{
  "arch": "unet",
  "model": "image denoising model",
  "dataset": "Sentinel-2 satellite tiles (TerraMesh)",
  "train_examples": 72500,
  "image_size": 32,
  "crop_scale_min": 1,
  "horizontal_flip": true,
  "rotation_deg": 10,
  "color_jitter": 0.1,
  "task": "denoising",
  "loss": "charbonnier",
  "noise_std": 0.4,
  "norm": "groupnorm",
  "hidden_act": "relu",
  "weight_standardization": false,
  "widths": [48, 96, 192],
  "blocks_per_level": 3,
  "block": "basic",
  "attention": true,
  "upsampling": "nearest_conv",
  "init": "torch_default",
  "residual_init": "none",
  "optimizer": "muon",
  "muon_scale": "original",
  "learning_rate": 0.027,
  "momentum": 0.95,
  "nesterov": false,
  "orthogonalizer": "newton_schulz_5",
  "adamw_lr_other_params": 0.0024,
  "max_grad_norm": 1.0,
  "cautious_weight_decay": true,
  "max_steps": 8900,
  "batch_size": 256,
  "epochs": 31.4,
  "lr_schedule": "cosine_restarts",
  "final_lr_fraction": 0.1,
  "warmup_steps": 260,
  "weight_decay": 0.03,
  "adamw_weight_decay_other_params": 0.05
}
Rows from block 12, named by matrix and row number. Rows with one number belong to one channel. Each number is 128 + 32 x the weight over its row's rms, rounded and kept within 0 to 255. All counts start at 0. Numbers have three digits each.
# convs0: first 3x3 conv (model.decb.0.2.convs.0.weight, 96x96x3x3), inputs 60-79, a 3x3 kernel for each
# convs1: second 3x3 conv (model.decb.0.2.convs.1.weight, 96x96x3x3, transposed), outputs 60-79, a 3x3 kernel for each
convs0.34:180111160180102182129134123134130137124125137127126125154160117164121129192053043136150167097170146097184133137102123113159142121086133124163161110135120149154127135119117092188110112150140074108121106111095113125104141114100139150103179140122129157150107127126107116120157171196147224215089139104110112117116120116075127135122104121139120135153128148076144197164197209113190184155109112196161169193143184113097126133144094119094127128131107100056114122129106130102123131127155176149136241131071255149035176139090137113146162136154138137161
convs0.35:093166201125190066120152062129127121121119123124122139146098179139138224127145189095131138125073142146093097039086158077113082134126134113067128106089151143095116089119191108133142085138151091065052139112063125104121107127151106122170118079085140106114123143151126131132195151110124131096092091143158130148164165173168115136180156100128186130110094151101045118127211103149126097091140176142130133102171167115153143147194179133189146137106137115133135103117117099122179159147159175139189098108154098127198149179175089178116087158123151145073
convs0.36:159140191126129177138209189129140135132139141145133147093121142124132158085101143234161155101119066078153073121075140224243191095084138102085064093051146094114147151124145100071179113157124114151135087125071097082136044141145048141092127121121157147126134125115158128125218198186116089113098164146111108104132153120123087144123130147153131142129144140122154129083150084142134134158081131142136103181167126131140111113147131128108119134113115085138119137164157114139133141216133151213200128069127128151109139142169155120148143154116154120124
convs0.37:104187234178156202171133146148117110127111120113106123135093084150160093179142113079071172120096135175113099119098127097103087167122107056092091065139138057117103122131142115126100089058109120124106104112104082062064133123141137129129093137087106135114095106137122107121154136121160135114151117145114129109105138164106148168129100129134151204103192153128137168103127164115098156028029091079109159207143131146090144098028115141137119128155172098160137101078113142126206137122161113144166118121080159099075145165048124128130091125119124170101
convs0.38:113184198108182145090103131126118132138130141146140141150126126116073153083080136135089161102057096081149142140102105099142172178143184108115161051109124091096096071149153132210082153086170085088131116118116136104101200157057210122098209092103121105134120117126138138118139161132109109182092170250114140131117109112121127105098107109191091144150083148135089136149138151156170138090104106146095109105055181120087120102042130162117141103120117135169134118084056125123109143114115117097075164128112133155109120141150187112111168058106129088135
convs0.39:091116097131114107093105049127127124117099112123116125103124094182162113130136159087091102116098146109061149176050063120105133088086163139077132107109120095098180155044145131117141150161115127106129122118132171169125077099113141170129147125158144127134135140125136136135167139100231140093147126171110117114138111121091112121087201109080171117114109170212146192135083164097069102134227192097140164120122103098119118114142152137121128052087072095085105119137128111123099132116092095107125043050000167086045174179106121152175071151126060098125
convs0.40:169175118175106113139100085138128130139132130135130129181133187151127126098085118127107104101124117142118130171184172030002092097074080119069081076062056076007080150139066127091062158072098077099099069163120089066074166069105117169140126140127113112119128116131128129131104131140177188119123139098142143116123144142133117149160156154037033182151142128103146114083158140093135154152185141117146135115090102116106102097083110100084115128146144143110140126138125140137126111112103138145146114189208115168152147146116062112120096136141142130142
convs0.41:164119129110179214102148187126122133129119128125125116119076038109170073155182121122104125062101126146159191125088115165156121145173161070107121069103086084136141113100108145157143228255114092104092123040093140151126150138136164168107164222142139139145143138131125137123138000065147122090211161138143126126142114135157128147158078121118120131142166164142060064171103106161127136153107150182102157093130123116100112169140115152111096168114120134118110155154138149102108152143195159112159178184080158141033128103075123133110130137163121104148
convs0.42:160164170149155151141160149108110111112113109111110108046065064047082073030068069055065056056087061066038048179196196187196186163181190144131158131111137132124140174157175174156163186159171142142144148151147158157154190201183207221198198213193096094104092097099093093088141136129141139121139136127137142135143147142144151144106116103110125117099121108091089077088113101059059074172172185151151170154142175157144154138131139138122145174172172172181176174156161113122128118136122108109104129147141132158160110124152137149136137154135130144121
convs0.43:152175124137186098109123107125131146128134140130130123105128120094145082114131120116073118100033128147107114110158114003000003142130122119098130135116121127117094158123070118069054170107088182145078157158136109126132153094135122053131126065128120114123126111127110118128158149115132106121106097113128104111110115125138116127092124091085087100088068083154202120151017140165123098111133114107091181097121120142154140148151121144126132111121095113103126110109118086067116112114123108094140090028117115203168078157134088099116111099109121100131
convs0.44:105151147112084138125126119134132130122131132128135140155111109152149145078186134135117174075145184055114176103170249147145190160156131132129138090102144124132152096110116129087179129131174116138126112169167118139171089079162081059163083093161126109127131143141123159140070107114094117246104076139127136138097094122168137135109112125115122104091108097120097127195113113144068145100133138099134132125089127110123151101099097140138112122097135118131150150138145082131114081104111028096118147122127144149149116119200068117138022063123110129147
convs0.45:186118145120142078140061134111123138126119132133129132135130187100143101174132118177194026094138056118068149146114083155138122048136146099100143110028087119091138143123175218093073099094101136140161163159144103113102132197153148191129105110142146162160133145141127118137109104108171141160098036041131138135134127146158173132137189112162136141165152161114144131145164113184124132120089079082118123127154140117120147114110126117077119109127135121196162165136132135109083124119090131116147132139152112053156111071120113132114123174146173146125
convs0.46:128090168113166107098065085131134133132128137127125139053014092044072106140137165100041127070114115065116070169138154180202187161167168094097125086095099107096109136086096142089088088047073128103133133106113164108139166039112214048137204038114124133126128124117118115119112117070193163101255224091137131119160131126144142105076101127129119140145121157183111084103213167150195100133161119101119074164137125128121153107136162069106117116099114110127123106093129175104110130096109145134137100136180113090104170157144086106116116122082157112076
convs0.47:098080162223109255171127105141123117124124126122133151161095156143116107156152235117139145137174112099144074124115094109080168168181141110139149066112112111098154092093169119113186166094099148096102157098136140156130078147106139133114091151100133135164127130135107143152198209161133118152192094111113117117129115113124145123136216157112217087142137146147175091108136024127128091099130043120149115180128124171132145111038094107090080121131124124127109108083120124136134117123123144106085082081146120111144188134161088116072097141120063173102
convs0.48:184184180124255210104136221126126123122121128136114125107114136146083164129193080118091167134137102112076129142146134191227215132121118135109107155153067184120110179108199110133226127119131146159149140168185162147146117208163115223085149207101118119121126119112120125110116067147087133101126081083125114120113132151123136120105149059132131088106092110118121109145109043132151172129127126130161136137175168144121089147147120145148161115149133133124120091086100136132156145112149145208132105185164158053152100090205097130147129126110170121116
convs0.49:227131150172177149192173109127123119123131125100111132128138103112199116088092091165116120227114051206140062139113109117042123090169164133115143154168083146123107122143080198131070177164119141176109119118146096136133183068117146140130138168119138126107127121135122146141159153024093118018117170148138156124154119105117138137170178177138153093184123072115121094109081118175181119106191133119151168148208173114144081114102146131137147125108136164116127150124144069105134085119144102129126130158228085135197121215182151110167095081164144199157
convs0.50:179123187210131118196110079128141127142149125147148137178181164171143133147146154134084118152095161144118156104121141133220145088053091134128176136113124131151138147098164162176137119196085113165137154186125117159101128174094112194112095187084148144138134116130136130138143077085170090074147087121139116121142101156147123170097109147082189186123172185185098141160085075134100085063081157087090121142112139166151123138099068161185123087064112108124117081074139103116087110120091089103100143210144094148129073085076118109103101098108081112139
convs0.51:142198054180130125075177155126120142121101124121125123181127212123133151158121068118105125128153121123086101127150124207139141123140163122160144151167176122164169104165115098123144105113175162117100146136119116109145105065126084097130067160156142135131183145098150121106176152125107117128116116039148133168177177154140147139100089091095092091161166090131158144153082137180071129164154124156182114068100137138155157109138114114155163163153124134084106111147107165114071188130156068105137087163131081175133096087107120169148126188125147132136
convs0.52:125065109126146056145206105101107104122115110116111100178158137220179118172116132106147139084160182096139177121112149188200204184126136155157089156105133135137127148134091130105150125153129157183149128220220169112118236170140221056129152091102116110131112132119125120109182106154077077148110132166115096111103115113131098136105121152116141133130094114111083164107106156167110184164086081148092125177126099130108141169164105187147090095105134126120158114146131118078088106052103166116144133158117161123123168132132129079137101129113134111128
convs0.53:059135074150094194109157127141133122135132114146138122102171177031189146111147155134072089124147106121099123144129104062085158109105088171106062118165076128136097099128141128140159113156158115051114115157116112152146184191114128163079125181126144129112134115105137112121102195203145114139182158134129158132141127157140128147135142105113053097119089115164131098122151070144082142134101069127083091148141189168133111151132129154103149127153126114150136147135161134140132140141097169130130088152210132084140208043069140109117106109104135144092
convs0.54:139125073054080140119111161126130134136119125141115128116136074164138115193173114068000082109088115134117170107060085107144150117131165171119089125103142183130143135104118114136135135143148132151157156115070159151123106157134071147147099169142126130126122127115119120112154159117160169164131143111150159126140154161131102139118180160163146150120073119183103170143152175176103158117165196142171112067064044079149142101164157112134147160140148152238125147109187131128143076132163121092128158147103093145088119081034131160129113130113094106099
convs0.55:105136126111125103110117112110112118114117117115118116020044036038090061039067074062064065065082075075068075197215214216213209192189203128132142136135140137145143180167185173176183181169181139138123158171150145159150217221196223226202213216206115122125108115115104105098077094077105126103103109100114127115112127116111125115108112100118136127096111107090096066097140111103105079142136148122122132112104113150146150138141137132123133139129131126139129132127122134142141146169146120135121103119108114143124092102119154160134145159137125141123
convs0.56:137151088125161141132091143120109119148133138132136127135113067178125107165112137145171120077134091104087100087024063127212135125081136170170134157182123142141104138148166131069138091060094084061094060098134111144091122241085144160104177031137101133148100162143142156134221168066193159089154138142134140146155161143121144123090165098108112062098130077093102158103173120130178114191187102068112097088054084110050128176108171168138144163101118111167113134172162117194137093144143089110143120094205105124206161167190130189161097178131153161090
convs0.57:116157149088083149099074117112106127117122130134126142120132125134168138144046117066093084100066088048021096105175222230172106169185168149156137207099099117138118053112111078143067090080055174098090208207154153130127110109117129136096113102091121112121126117127145135119118096147110153140196139189118120126097122066098127102129063104094132132125089126078146122143148117167108108115094177102142062132135152109151143115200140119150189120060098082119140135130137179120113142105084102113083186139096205081132181094087172135124168088119145113088
convs0.58:118152155123184138179179110108114100111119103131100122112095147104084129109057150143197171098128145121103158125133141038038162114165120112166154084099197119096168140191099139171160109077091111161122074112138081038087106147102129132099160122107121147123117121146129139143103152206116180187085118154109163141144096086128149150131081156116039074135055018138138142139164168137103111141066106132143146144158087107121134116144144166138152142133197127128178103124098130168130123105109167112093161111086227142137162147106105144145110072118131146176
convs0.59:157172161135160162102152149133128133125129131117122118154122203173156153167153189102122059107133039077121087033024103100098034120111127120132152119128150113125154196175192157153139132117142086085104098086087114129132195171105179181136155139116121131133132125139120132147121092110212143123181175152112105120114088125117118120124136141178127094147109105143120074225127053092093125157146122156090074096117037144131123132139147145139128114148138125134120111124107138118086160111095142141155148173212163161228145112219103145144093132137126115118
convs0.60:151102119105150124105159089144134112143143122138142126113136172112078160125087112111158182096126172098028094138165087171169111173140102128162136090150120081139145104152079126081151096124157146188155188176149182157115153099146163107119163160134145126149143149127123131115101121255066082198102072162141122144132152178119078129122143174101169190114152170157135151106114182096092131184180081156145128131143172151152158121143150072124135087103186133145130146143112113086107092073143092105178171103163148084110117052129107084085104147071124149084
convs0.61:075139110138185190090148203126118143120110133115105118082166234123160167119107064160085112127126055173173059171142156164128184117080054187137158158116187150130142140104081095100098120092126131175139110093104107113124101135087123120074135156111129112143119128112144120128074099102112129103165112067156130113162177159132108091101086147199130122154082119113127174093118104095090096111140154166114136136111152105112147138130162108109108118164178158136093141088099121120092130118088120158097154148150082094088074087076127135134113188165163130154
convs0.62:143102147116077085109019141126116112109116112123134129135073162057139132143141105057079120173167163116154201113134114112088082093096140122143130137195106118156094150095186156139163074111137144139156158218142127152155099194153090212174104185125114117120100076111098075100111092171092142236046094191152121121122129087110128155161138092164118158143141135138142072104139112095046161166192215162130134096048042144130139098093109131117116129155133138123143124181144118136166135162182111141161158160155138143131184106094204171208175176138134172140
convs0.63:074065151056075123130067047113131125111120108116124127136119105154130029176050087148094127090111120169117139187177174177158118118096096130160139174178186120097132123154124102132183137100101156089117141188124113109107151130173132172181124138108118136124161134110154134127216181148224070021202111000090117122104149109135150128138079112097022156110126192156119137097122121115176197079020048071103141144142215173193179121127105119089140123164119150136104156142094112101124081086094128156129172177171166079153169154165146169156138069146112066140
convs0.64:138167189128039095130092156145129118146141128130125126093169151068133139109131182107073164111120145172106141170150107113223110112139154113108097135084108140156107141145118136084132119163105126136171148151125133126077153108197175128115180142080157120108132133124131127100075143093135141139122147209155164129157133121136126135150178141157153193157072136087032062140164124127123096193164152170106122079007121175118137133100140140106143144169166195165158126099143111123156157152132112150134080055104107111109076131168121169140160131147122074113
convs0.65:120104126125106086095121138132129124108106101128123124103075056160157130172196171186140131163142140141119077022084113046000000157186107173186118158067063156093081156160142171108144169138114106197189054102142072081119128108166118118158108118150137144153130128125134145124091081128076098182087080108141136146113143125152115117159084125081120123139177170071113129062101111118154107064075156039084150107180196142137131138105113134100114173139109137128110068079141097119126084109118071093099073103068120107085153152176143125128096094133129066151
convs0.66:125150085169079105101156134142138148132132128141138125192131120112139130113095133080119091092070098101118123160175158147143162154167114128138158143109134146105154128119125127160163124113114121136133146108175113131146170134147196128161120174140099124113115105096122127132127106058085151111105189198112140091146085115097135139139119103083159121151172181113130056159140156165216157164142116137092090163171114123146123192148143131116072170150102094097136118124112148123112158125123145173134149106135203093222070114170131162100120164127118204196
convs0.67:112134151085108112120154152103109111108117116109115115046054041071106102063084093082057042098101084100087094152166154165168163120127134115111141110102122121121132122118142128120150138128165165152133162170151162156144161187147168189162155173156103114114094100094084080082060072059095101074055085074143153141140153149145157147081111082100145127063101084107116093122181141109133103095063077075058074069050062130132138104116121113113129146139136134150139140140131166190165168203157136164130070116114083133123036067097159165130150179139115137109
convs0.68:113102214142179128167099130137120120138124139128126137105094101111132109104139170180181112152143120150131174172161099151190141098085137130123131167166167148144138156156150109173102136129135122078132143113067174115095031136110079115166132115143103113106097114122140122123084123136013069141068149182112123116073113115113144148122114089129093118107116119094113166073108116102085155120020121177113081255219101137131168112134108085142138063126098136150133181140150116104141090135091108079072149188160084196160144172194173126154124133142110129102
convs0.69:142087061099113129205055168124132169124134164118132157136128150104167128056088160127187141078144099064101111166124061206157120102096102075106089097172116167154160152116029135153058163169115101072113151108167150113112139048055145134069136124081106102115137117110103114135176156162121092176134107098108141177140106131146184123165175187155150098113165191114098139177217138181152142178129099105133088099178131148143142135113082172143136159169143124119153103112085195181165164200171169152154134100123108098100133132123138172137112114189111101118
convs0.70:173153127097086028077104081142141133132134136134127128124094098112074142145214195161112126191148152122093166211255166146096172113115149149113130105137102110081078126126160147075109095095132160206155107200139121159151140142157138118134147119209117123115099100099089089096115107146113090125075116100125115103118102115111103092098065112184172145140178151153084132164180150181166124102060049126110075166149134143202158127111128104122117127087089122086078143126107120110158137185150109120131091101103124185091189046103117104104103122101107123147
convs1.34:174156133129118139131127102134140163140131147176173126174148079151137084093086109133088153072096133109142076124148129071085129095110159162109105143124091091096130146137167123135144094122147094101142102125129114101122111087158079060140124106138103110150112116160144167176158146138126075110105086124147175108068115120098072151175143124153117112117160146110081143121065105097178175104082097116095088135133180150134120185150132164112118154162148113117139109098173124107112132109136119099101157131089178100008158084028100092097118117112140133144
convs1.35:101191169113149153114104132125137129127136130158140134110101130091132158063093158137129102099133143033132218107077106083133139132184129138124086127065124121105112177160185128156160076088134141097118112120144153099136163178128096129159097057110113106164082084130189166131129144122115114099149160121112113125112111080147130032076096127111130138196050099140153106122108130130129199092065165113099157139111162158140124125167143133161197138148162130116170149123145129145129088152120079157166137113115141129117144166130084132151102157116169109108
convs1.36:129127140082110120116158157135154118175098124140111131174129139069187141133162162201132176190172132063089061105151205098157134131113036118131084176173169168133109134138128131181109092100137209126090066127104141176097162163137108109120200117178140156166073041103140133152140162143150114150127089120171123145171145116120079129138115142105103149155189155130118101153145176132082126097083057149135107174150142141122152158116139165109164092106130176157127131123117093111129174123123166088146107139096099110163126125146155126091107140120156118118
convs1.37:091076102129139101113110111119165091115141156150134123146111019149160109144139096119127116130177099086201174122203189133108119154125137117158221107183124126097102160127124126160133104155161093126121154125104105140153102132113111102140092090148148129134124066139123105113160183163179139127164165107093104160122123133169139151109161164102140140131133146072113160051154160079141111101067091098123120131221174155155127110120104141076145124114098095138136032125163162135141124139139086123142135085086149161106110134134188135135102087184136181165
convs1.38:080097094103142128147106122096096102166117127142136140171206188145175158154103095125127164155194195081087117150182139123121151128107131089129127131205175136128107115071109116179162141167143085095128172121135217133173142090133121104153181089172153091082147096075098101116144115186091152168098082084117152203152126153137130132146124104131114172082075128069120084114160110100117134118182126148178097172104059104151156181119156183145062173148118098151129102082135109144167142142135141108132133114078157140043126128148190134130157141127127126146
convs1.39:155173161135110088100120112168090100086100126137097114139124113146148129175155147087141142139198168108141088125135226065056084178130064100129129130120162134121114131150078139152106096138116127129069136097113151086132116126069128079132099143174138148127139115084109132134141136118141076079172081106114147153183111139179135177190143071114142105133099166167167110125161148089107085131148185082104116136060086114097148161100140199095095139137100126156103135166169138117133106112123097119130164054104166127147205214199089198190140117158115109094
convs1.40:171093134116135123121082111214217139138168208161154134173120124165159100168206197111113127152145124148182147099134119141136121139108089107112154125073030182202153090098131120152147197164141131158152143164104177140141144071152125140161182214194160102116161098114112115135127103124113040072127138198129132145146151174135105088132135123151127141121131079114105134153125140191115084144156167105061108092130131116099132152110163145204176148144089137116126140151169145125108100083100115064124133098111098133169128060139155128106147140129114103131
convs1.41:132141094058096143133152149107139120027127113118127167122146115205189138152148121090119125119212175020129064195112091163079111146098150084174134151195124143095112090123088127160113164148059083142156156121136188139160098090126127082098115176151166126111138103129119117159117075076142169115165170204167146086132133103126131142085063135121139151111145156086132131173183094145137061128117139108155076148161131167125096128118113188113166133117109143133107115148176164125080091129100159121106143140115182111146166094093136133158143111129146136125
convs1.42:162083093086126081192070097126157188126142117131127115189156141113203128176187122099129104163147120141142072098105127136162161131135129128097135130136074131146121115127123142123155110158140146158141113130142126106139121136125183121113121125183113128112124133137138132137087132124096105157149107092152120184107134096132122175130148088117180102115092143075135151138154146151114158146123127099121137119123129124125165162150157136153160155173140088147160104083137108135160119160121143124119161165167126105147136110142124178195118206204127190165
convs1.43:095141143108172099106119138153113168155195198140092153143114120170143080142128126136146121127183125136148143090135130085091115177185138084151124148065129135152120106109122125101168068128160127116195127114125137169108102142184066106183147162210119059108147120127175111139093083097104121117115112104065080136099091149102150140152092145077139123158157173084139169110099162127111139127120153119147131142178116121137122116086145156162183122107089130098140153169174091098126150096141144159147142166193123169154173114177159127102187152054142136112
convs1.44:091157095136204115080160056104096098119064148138104098152165153120111167167093133139123151167081119083118146099144160094132106089144190148182157119153045152162148125140130121212151128165148104103118181102194205136183110132109110048102082083120117128154167079097123151142105113139081089116131150155157170170133159227143136149145124156131142157133099194129126086108155145117194123097152138098198113100102136115102075158058125154122156104099106110101133079076083123138099171125186097119108094136108103121084113141132151131142142121153160116117
convs1.45:116175169140115124100127162097117175090160177013156134169171081130201147093162127141141185195183116160096044132133172127138089127126133113111129169126148184140152110158121136088129101068152171105103126138113157134113084158091122129078086108105106113119105131154153104153200189161097094136101144197139120142176121133187119140119129124074105164137123159072086108096185132152161157110113133114146160113215168120158142117117098085043097092136135096130176159153182100126071122182113140179220119179166131150138128143116144077090126071085179136159
convs1.46:108105173156169108136161084140125095136142120104150091137167140099157202146110187132090157096099134119097088122107082157079070178135045098092106122115127113161098152126186145108128129126129152110159104113066096140061110131138140061117131139094147132048117133095144145081096182154079078204085051185090122140109127144144128146125124100111144084117174142147122146113150099100072124150154176189217183206196152105137111143156143117148123099128143094120070067101090133141113129119165093042082145119162145111136181175215181144095154126160156128182
convs1.47:129147129126097089106158139184146137117081121156116136056139117162195165166180095203153095161222147096115111148141181150136067195190182147136161138147134140110126149182207103133168079198207125151137107100118118112083134193102124151080078140149101085174157118148127142147165143151114158132110057097102129112155118100160162142122173120088153154118112150173130140203117158116066084137098080133108132230159145175142150177090112179154169131161160109144129147189113132120168120072150125101130091090087083126120149215185115112163097108130182143091
convs1.48:047162122124109090113061098122127138135061104135118171124130126085198122122126153146110107111138118072100140137003078106116111150137122146193092118151161158131131107160121106137089115102129117154151094112128134125124138183123133160079138088114075109164089139127158128115146125065182196155139152180112168099124128072124143134128061140138088101136152131104144137191165134168112137147098106123191135138148124112152129104146112150133100126116126139140128124127153097125142100164126130112125164179140176075117160108139095176140118135093103115147
convs1.49:123107122121086131073111110156119089132114137107090162109187150185132165143139095159117073205177057149086084152163131108142069129118077109147190064115207143122147087107055085083080135153142141164150090089144095116153071089102124114141132195194062081104105104111127146156135097169193164153211138103097113141073104155128121116169114121136083070087020096121114068152167106133161120117121146109121164108082122127141128150087163134123173116129114086132141160123113142140133124162151105181170098037075109154171116114141163130133091107184113153163
convs1.50:161121128119118120123096112148122169124083148089143150123102056156121126138102135116130154092147132145156128118097091174219111126141090130119110102151176177162150126114163082149143136095159189144113109115184091090181115147144117158149157173143087099146117122127144125077158185107190186129230171098104168152090134094074111113146117097111064082103106128113122094158179119142135085131132123128156134091097167168105121110116135079126169112127156123130150151131127170095166124143136144127096206172177159094146150072142092096103096124164137141130
convs1.51:118069142097078159143116065099107121143133085159140114204116103087156118096134111142168162098161128164158120061063083117138140110118101140129166128123110067114156134192145124096124123124095173128162129069049095142124188114087069113111121149061103085122090115164113127135230177068154141091154156131137142142107116132129134148093121180130102117123164124154169093150173103099083086092168113147127122143130165112101118122128090155148106125119137117078133067118111133157153101129104124119093184129162157103173193060109175103092158126141100164166
convs1.52:132075129133117116151175175163193086122062125117144119097102092152145067126126099062139180103166186138128105165135128157151110153062108123109203151122211162112080103100142150130093156107108073084174110117093125115150068083161066120077112075113152099076102085127134136103157151138137231199092128088137125122092103161120101152169160106117157109092092151102138120116228148087134138114107112144160184175184134205158128142072066164075134109151136105109139114101138120158126106126134124099162130145115159116111140124107158155143144161165167125155
convs1.53:139135137120120141178112163146092126110104106116098072096126140117173190157134115120104121137172127098139143114097130087131127122152139121136178144165097141164117132135178124070053103108119120156124124166126156123115158141137168088075121099104128114073144102129135121085080109083182158116090097121143104115096064150127141196170137108124109102116065092100137064185158079134172095065132132156189128134119141154138144117080120160093058097120151149070119142132179157116167128132150142140131152192133169174106135148178173103125099119088081131145
convs1.54:114143122155203147148145140127112137149109132125150136115126109156186099149105109056134119108184136182227152128111131147129158066075105141126090063211171133116136136068068165114038195110116147157121088080098109122140128153120135129103117150140105166136079092141128147125157159140149109121142130177089074098087128143130130135141118144116079126121152165145153114120188126057121116156199190171143156101097128141097146124127150143123115125110126120099094066134140153115123091110160085124169176133122183172185148102125131189164097136142127100197
convs1.55:095113108072159110141140087160131137142129134139187122151140148181120195115113131114152141139145126136106092125058091121095113156097151076077072155117127160111097112158113136104139117101151159134137123075098117102101219186122180186206217123208109158117140064057129075144106100137096136112136107114176127108115131125124155198145147157127161127120044142126132092158145152152106094083136093123142198124147153110136154118118177161170151104159134176104121120120108154132131060102080135152124124162167120126156164117128196141112127154153180159131
convs1.56:095145117110123153116121118156089119119074087094151150058128116086144076162127139127182136138180158122093080143175184164111144127097097140125122119178120147150155163152112131156116044143129147181148073094127188116151110181175162126148134091197123110118108090110061137089103161148099094127193129095138102150110154123136138114050112162119109164141120107099099099161186131072119148160211185145149178120072089128105125131129139163152145108092132095118155066115131150148167187125149088084146154118069051124148100134112166145161129106163108112162
convs1.57:150072109164180170150131157096119144157196174133125127129064081116156109105124125163163158144203094086171120159146138087075037070055078098124135137123132189140185151146119101118145135070076096155128127139135105109094174153089113069129227143098137141156128163191180157077052091102107095122092130139125111118105056148089097116049150178087125171121213065113182167163170055122158098195119108173113104081134141126109132124117104120104101114136106167060121154144090196132102167132137157098103195137078179192130172182143207161098109110108132062124
convs1.58:151159209155098132137150152164144118131149096128146114151153086176205141159181090135141125126127117114098167128165158113127114105099181122098150076129194153169173112158134049085135065128137162157167121113070107114112149157230152088143114121125107064113136104119093161111155163164080088128190132153097134097138142113141045101155115108179115090096129140159175112068131098124099111159077087156101102179152146111102111148133104165116149129142184092091136128147145160133116109115119105116098107139120133164129187146079122100081120109139123118099
convs1.59:140133148162126156132139119159154106135100089147129109077135127120143146145190118127129120131150120177118132054061134089133121099108133116132160111153161145138145077122156084105152083126127118128152097122170137119175145133110139089117133118079105076120098091078097123093042077116071095139113120177112130149145161138132155136176143119143136112142151109100128127084113163090127141192144121191140080168132131140129176118133159114116147171132128129115076133090114120127121134138092146109157087167175138187212150159144135135116073071115128116115
convs1.60:175112175152093184161120114145171178162107135160154122176183161159169118117136106128219195124165178136134179128074077160086065186117107134122091130098103116090047102118138143127099185142084131134133162123118142097097182122142124154128064113147124119145145125173138072179106172119107165150119124155130137118107147087129163103144144158116102107149073120186143175147133138101148125174131087135164118164128096132120092115082084129116108163163172149104144130094139101104108154070149154140130095135107115137071113120083125150070188091130162102143
convs1.61:066098131038075139128143148090128149091118079114119138138188174099179169101083159079145125150213119157191141131111126123128096172149145171084092123118098067117103128123141098094111104125114143112137159154108160130147127112131171116084130098156124123148080071099096069100161128060135150130130158142153084077139123064136142156165122129148085117152094126149141147154192154114124084120129076144169140100086102145162145122126146120096111094056118155118109146111113129133132122117116162130098121167210127137163143118076150115121159087055111095139
convs1.62:159173194111156136141114139100153157137134100129095118136136123107166168114253150113094107123151110162200235155155114094136157122141229109142090135109122116118125149129153107115119103101102112094109127179116131173152133140177095111162182122088128137129122104124085071105125144233047107181175147152110109135150106149139154172110115151155099139145191169134172133160166141195130120189181188153103075077119081135124104095091082090128153120136134175118114157138137131121124146091109129146167130154071123176097110102151120126134090123096126123129
convs1.63:125141132136189178145176168092131176078104191087151089171159147148201175123118141122139141121217136118164111117141086110128100148122135120108153170055053126128108103124145150101126140059072107103146120139168133142121120047116154068126134111140111113159130118099125129199183140109193163103100067032151150115122086080149083092129144148110107133131163136076110200120210218172190178120084118084173157160201171089137125117092087165111121144116094156069118168148179144135115144117148140127186103145133141154146134120079062140127110077100197099097
convs1.64:158122141217128109166123102138114082156124106119132113091118208095183236111116177111078124151222191131208178098105184158139226127114077125114114136132130130109076169121128100127132154130148154164120108099118124115135221094126096085097125136119141121124151079080128142088102133133127089119150134119104096120120096083133101106112158098091085123085095117186152154142160148181146162164215161127115106110090103089106140112099108118064126126126149119102093107099080119104141118106121092117138111122114136135168141136176116160121079099193096050169
convs1.65:139197165152167202080105167153179172193149179148103162131090108116135161180198126153135106166148078140097084162143141097152094099029125106119124175109165150118111121107082122116135156139131095078105103080121143128141123123116178180114176160091127121192099114114112095101127139131134144094177203127061089124091103097108150125168113133159142122167145175200158179126139192154137132124124132098196198116158160112123156117093132183114112150136152148125146119126142118138129135131140099081100090076080127183124140169158092091144130129106148118100
convs1.66:147108112152121107143127080153101082122133098146089131163194162141173209143161091145120172171204189116123133121100139112165125103126136141142126113116072089100110093116103131075104136139103143104117174098145120133150146127119107095134143080082141180119149114120154151113169105152163161179142117180121128099131122094134131120152078161076102135118096146141097109129129131158200134151129096171180127160142145085137074096108188079076182220157139149146123138084067100090125146156117099121123088150137104137104085135116112079124126108161136191104
convs1.67:093120110096093111132079116122121166136105129135131157129142146146070151076074104164154078202148128150128125094057117126161124157118124132037137116208117165102095111109082106108129153138108146097111104191147148136093115154137183084139152136152148133069134133165135135125142129095111150095143115157168102083126116154166131141176099125076146107086074074131111103154086116113190111112198087073125111156128104078077136078117128140144119141153117080103171152138110120150128105136121140184070100126074117151086142058098143172107118110118085107101
convs1.68:189194124132163114082085127106105123157109098128080104108117100145239143191192175117122141171126142154071085153169113141095111126141166139103089112118148132188140124112155139110134086096110142102138093129110126107102105100137108093096193090098106125123099083143135112116128119129129209201167173170130118110084103099114107085144102131119083129134166133094159164141242159161145155168092005149160145158255178114168157120102111101155220149122103138108136178179152123156184131135122129093089042117111122127119071060133102096159070118132156133129
convs1.69:141149104133141140188161173141132151147101124140146149102185176108218119130094092153131157125184191128058141110105117142169125142217186142098107137125113080111105191114110164114170147140151111098102101110124135130107159156123153093081126104070176157114137143095148128113145155191065153177124118056118096134131110128115131181113133135116094138152128083161115066123157121108118197154128129128115156171125082134126133116062125107127148137112128132117128154118098107135143112139120138122105171192097155175087142134105139118120142119072135114104
convs1.70:162079108053085104162135109138142120120113142119082114171173156117143160152200140156091095209217182128124094124151127172156124094112110134097127135139091123104136095087123076125100142142133141139147178132124128093090143133183073131083068120089185140101153085138094126111138139128141157157091154180109110143136170211118143116137149118123118119114096105159144173093166157143157147134107114168170170134160152106095107087085136114150149173151200122151187153138128096116121088117066108082110178094124089112159130124119112118077101068099111140105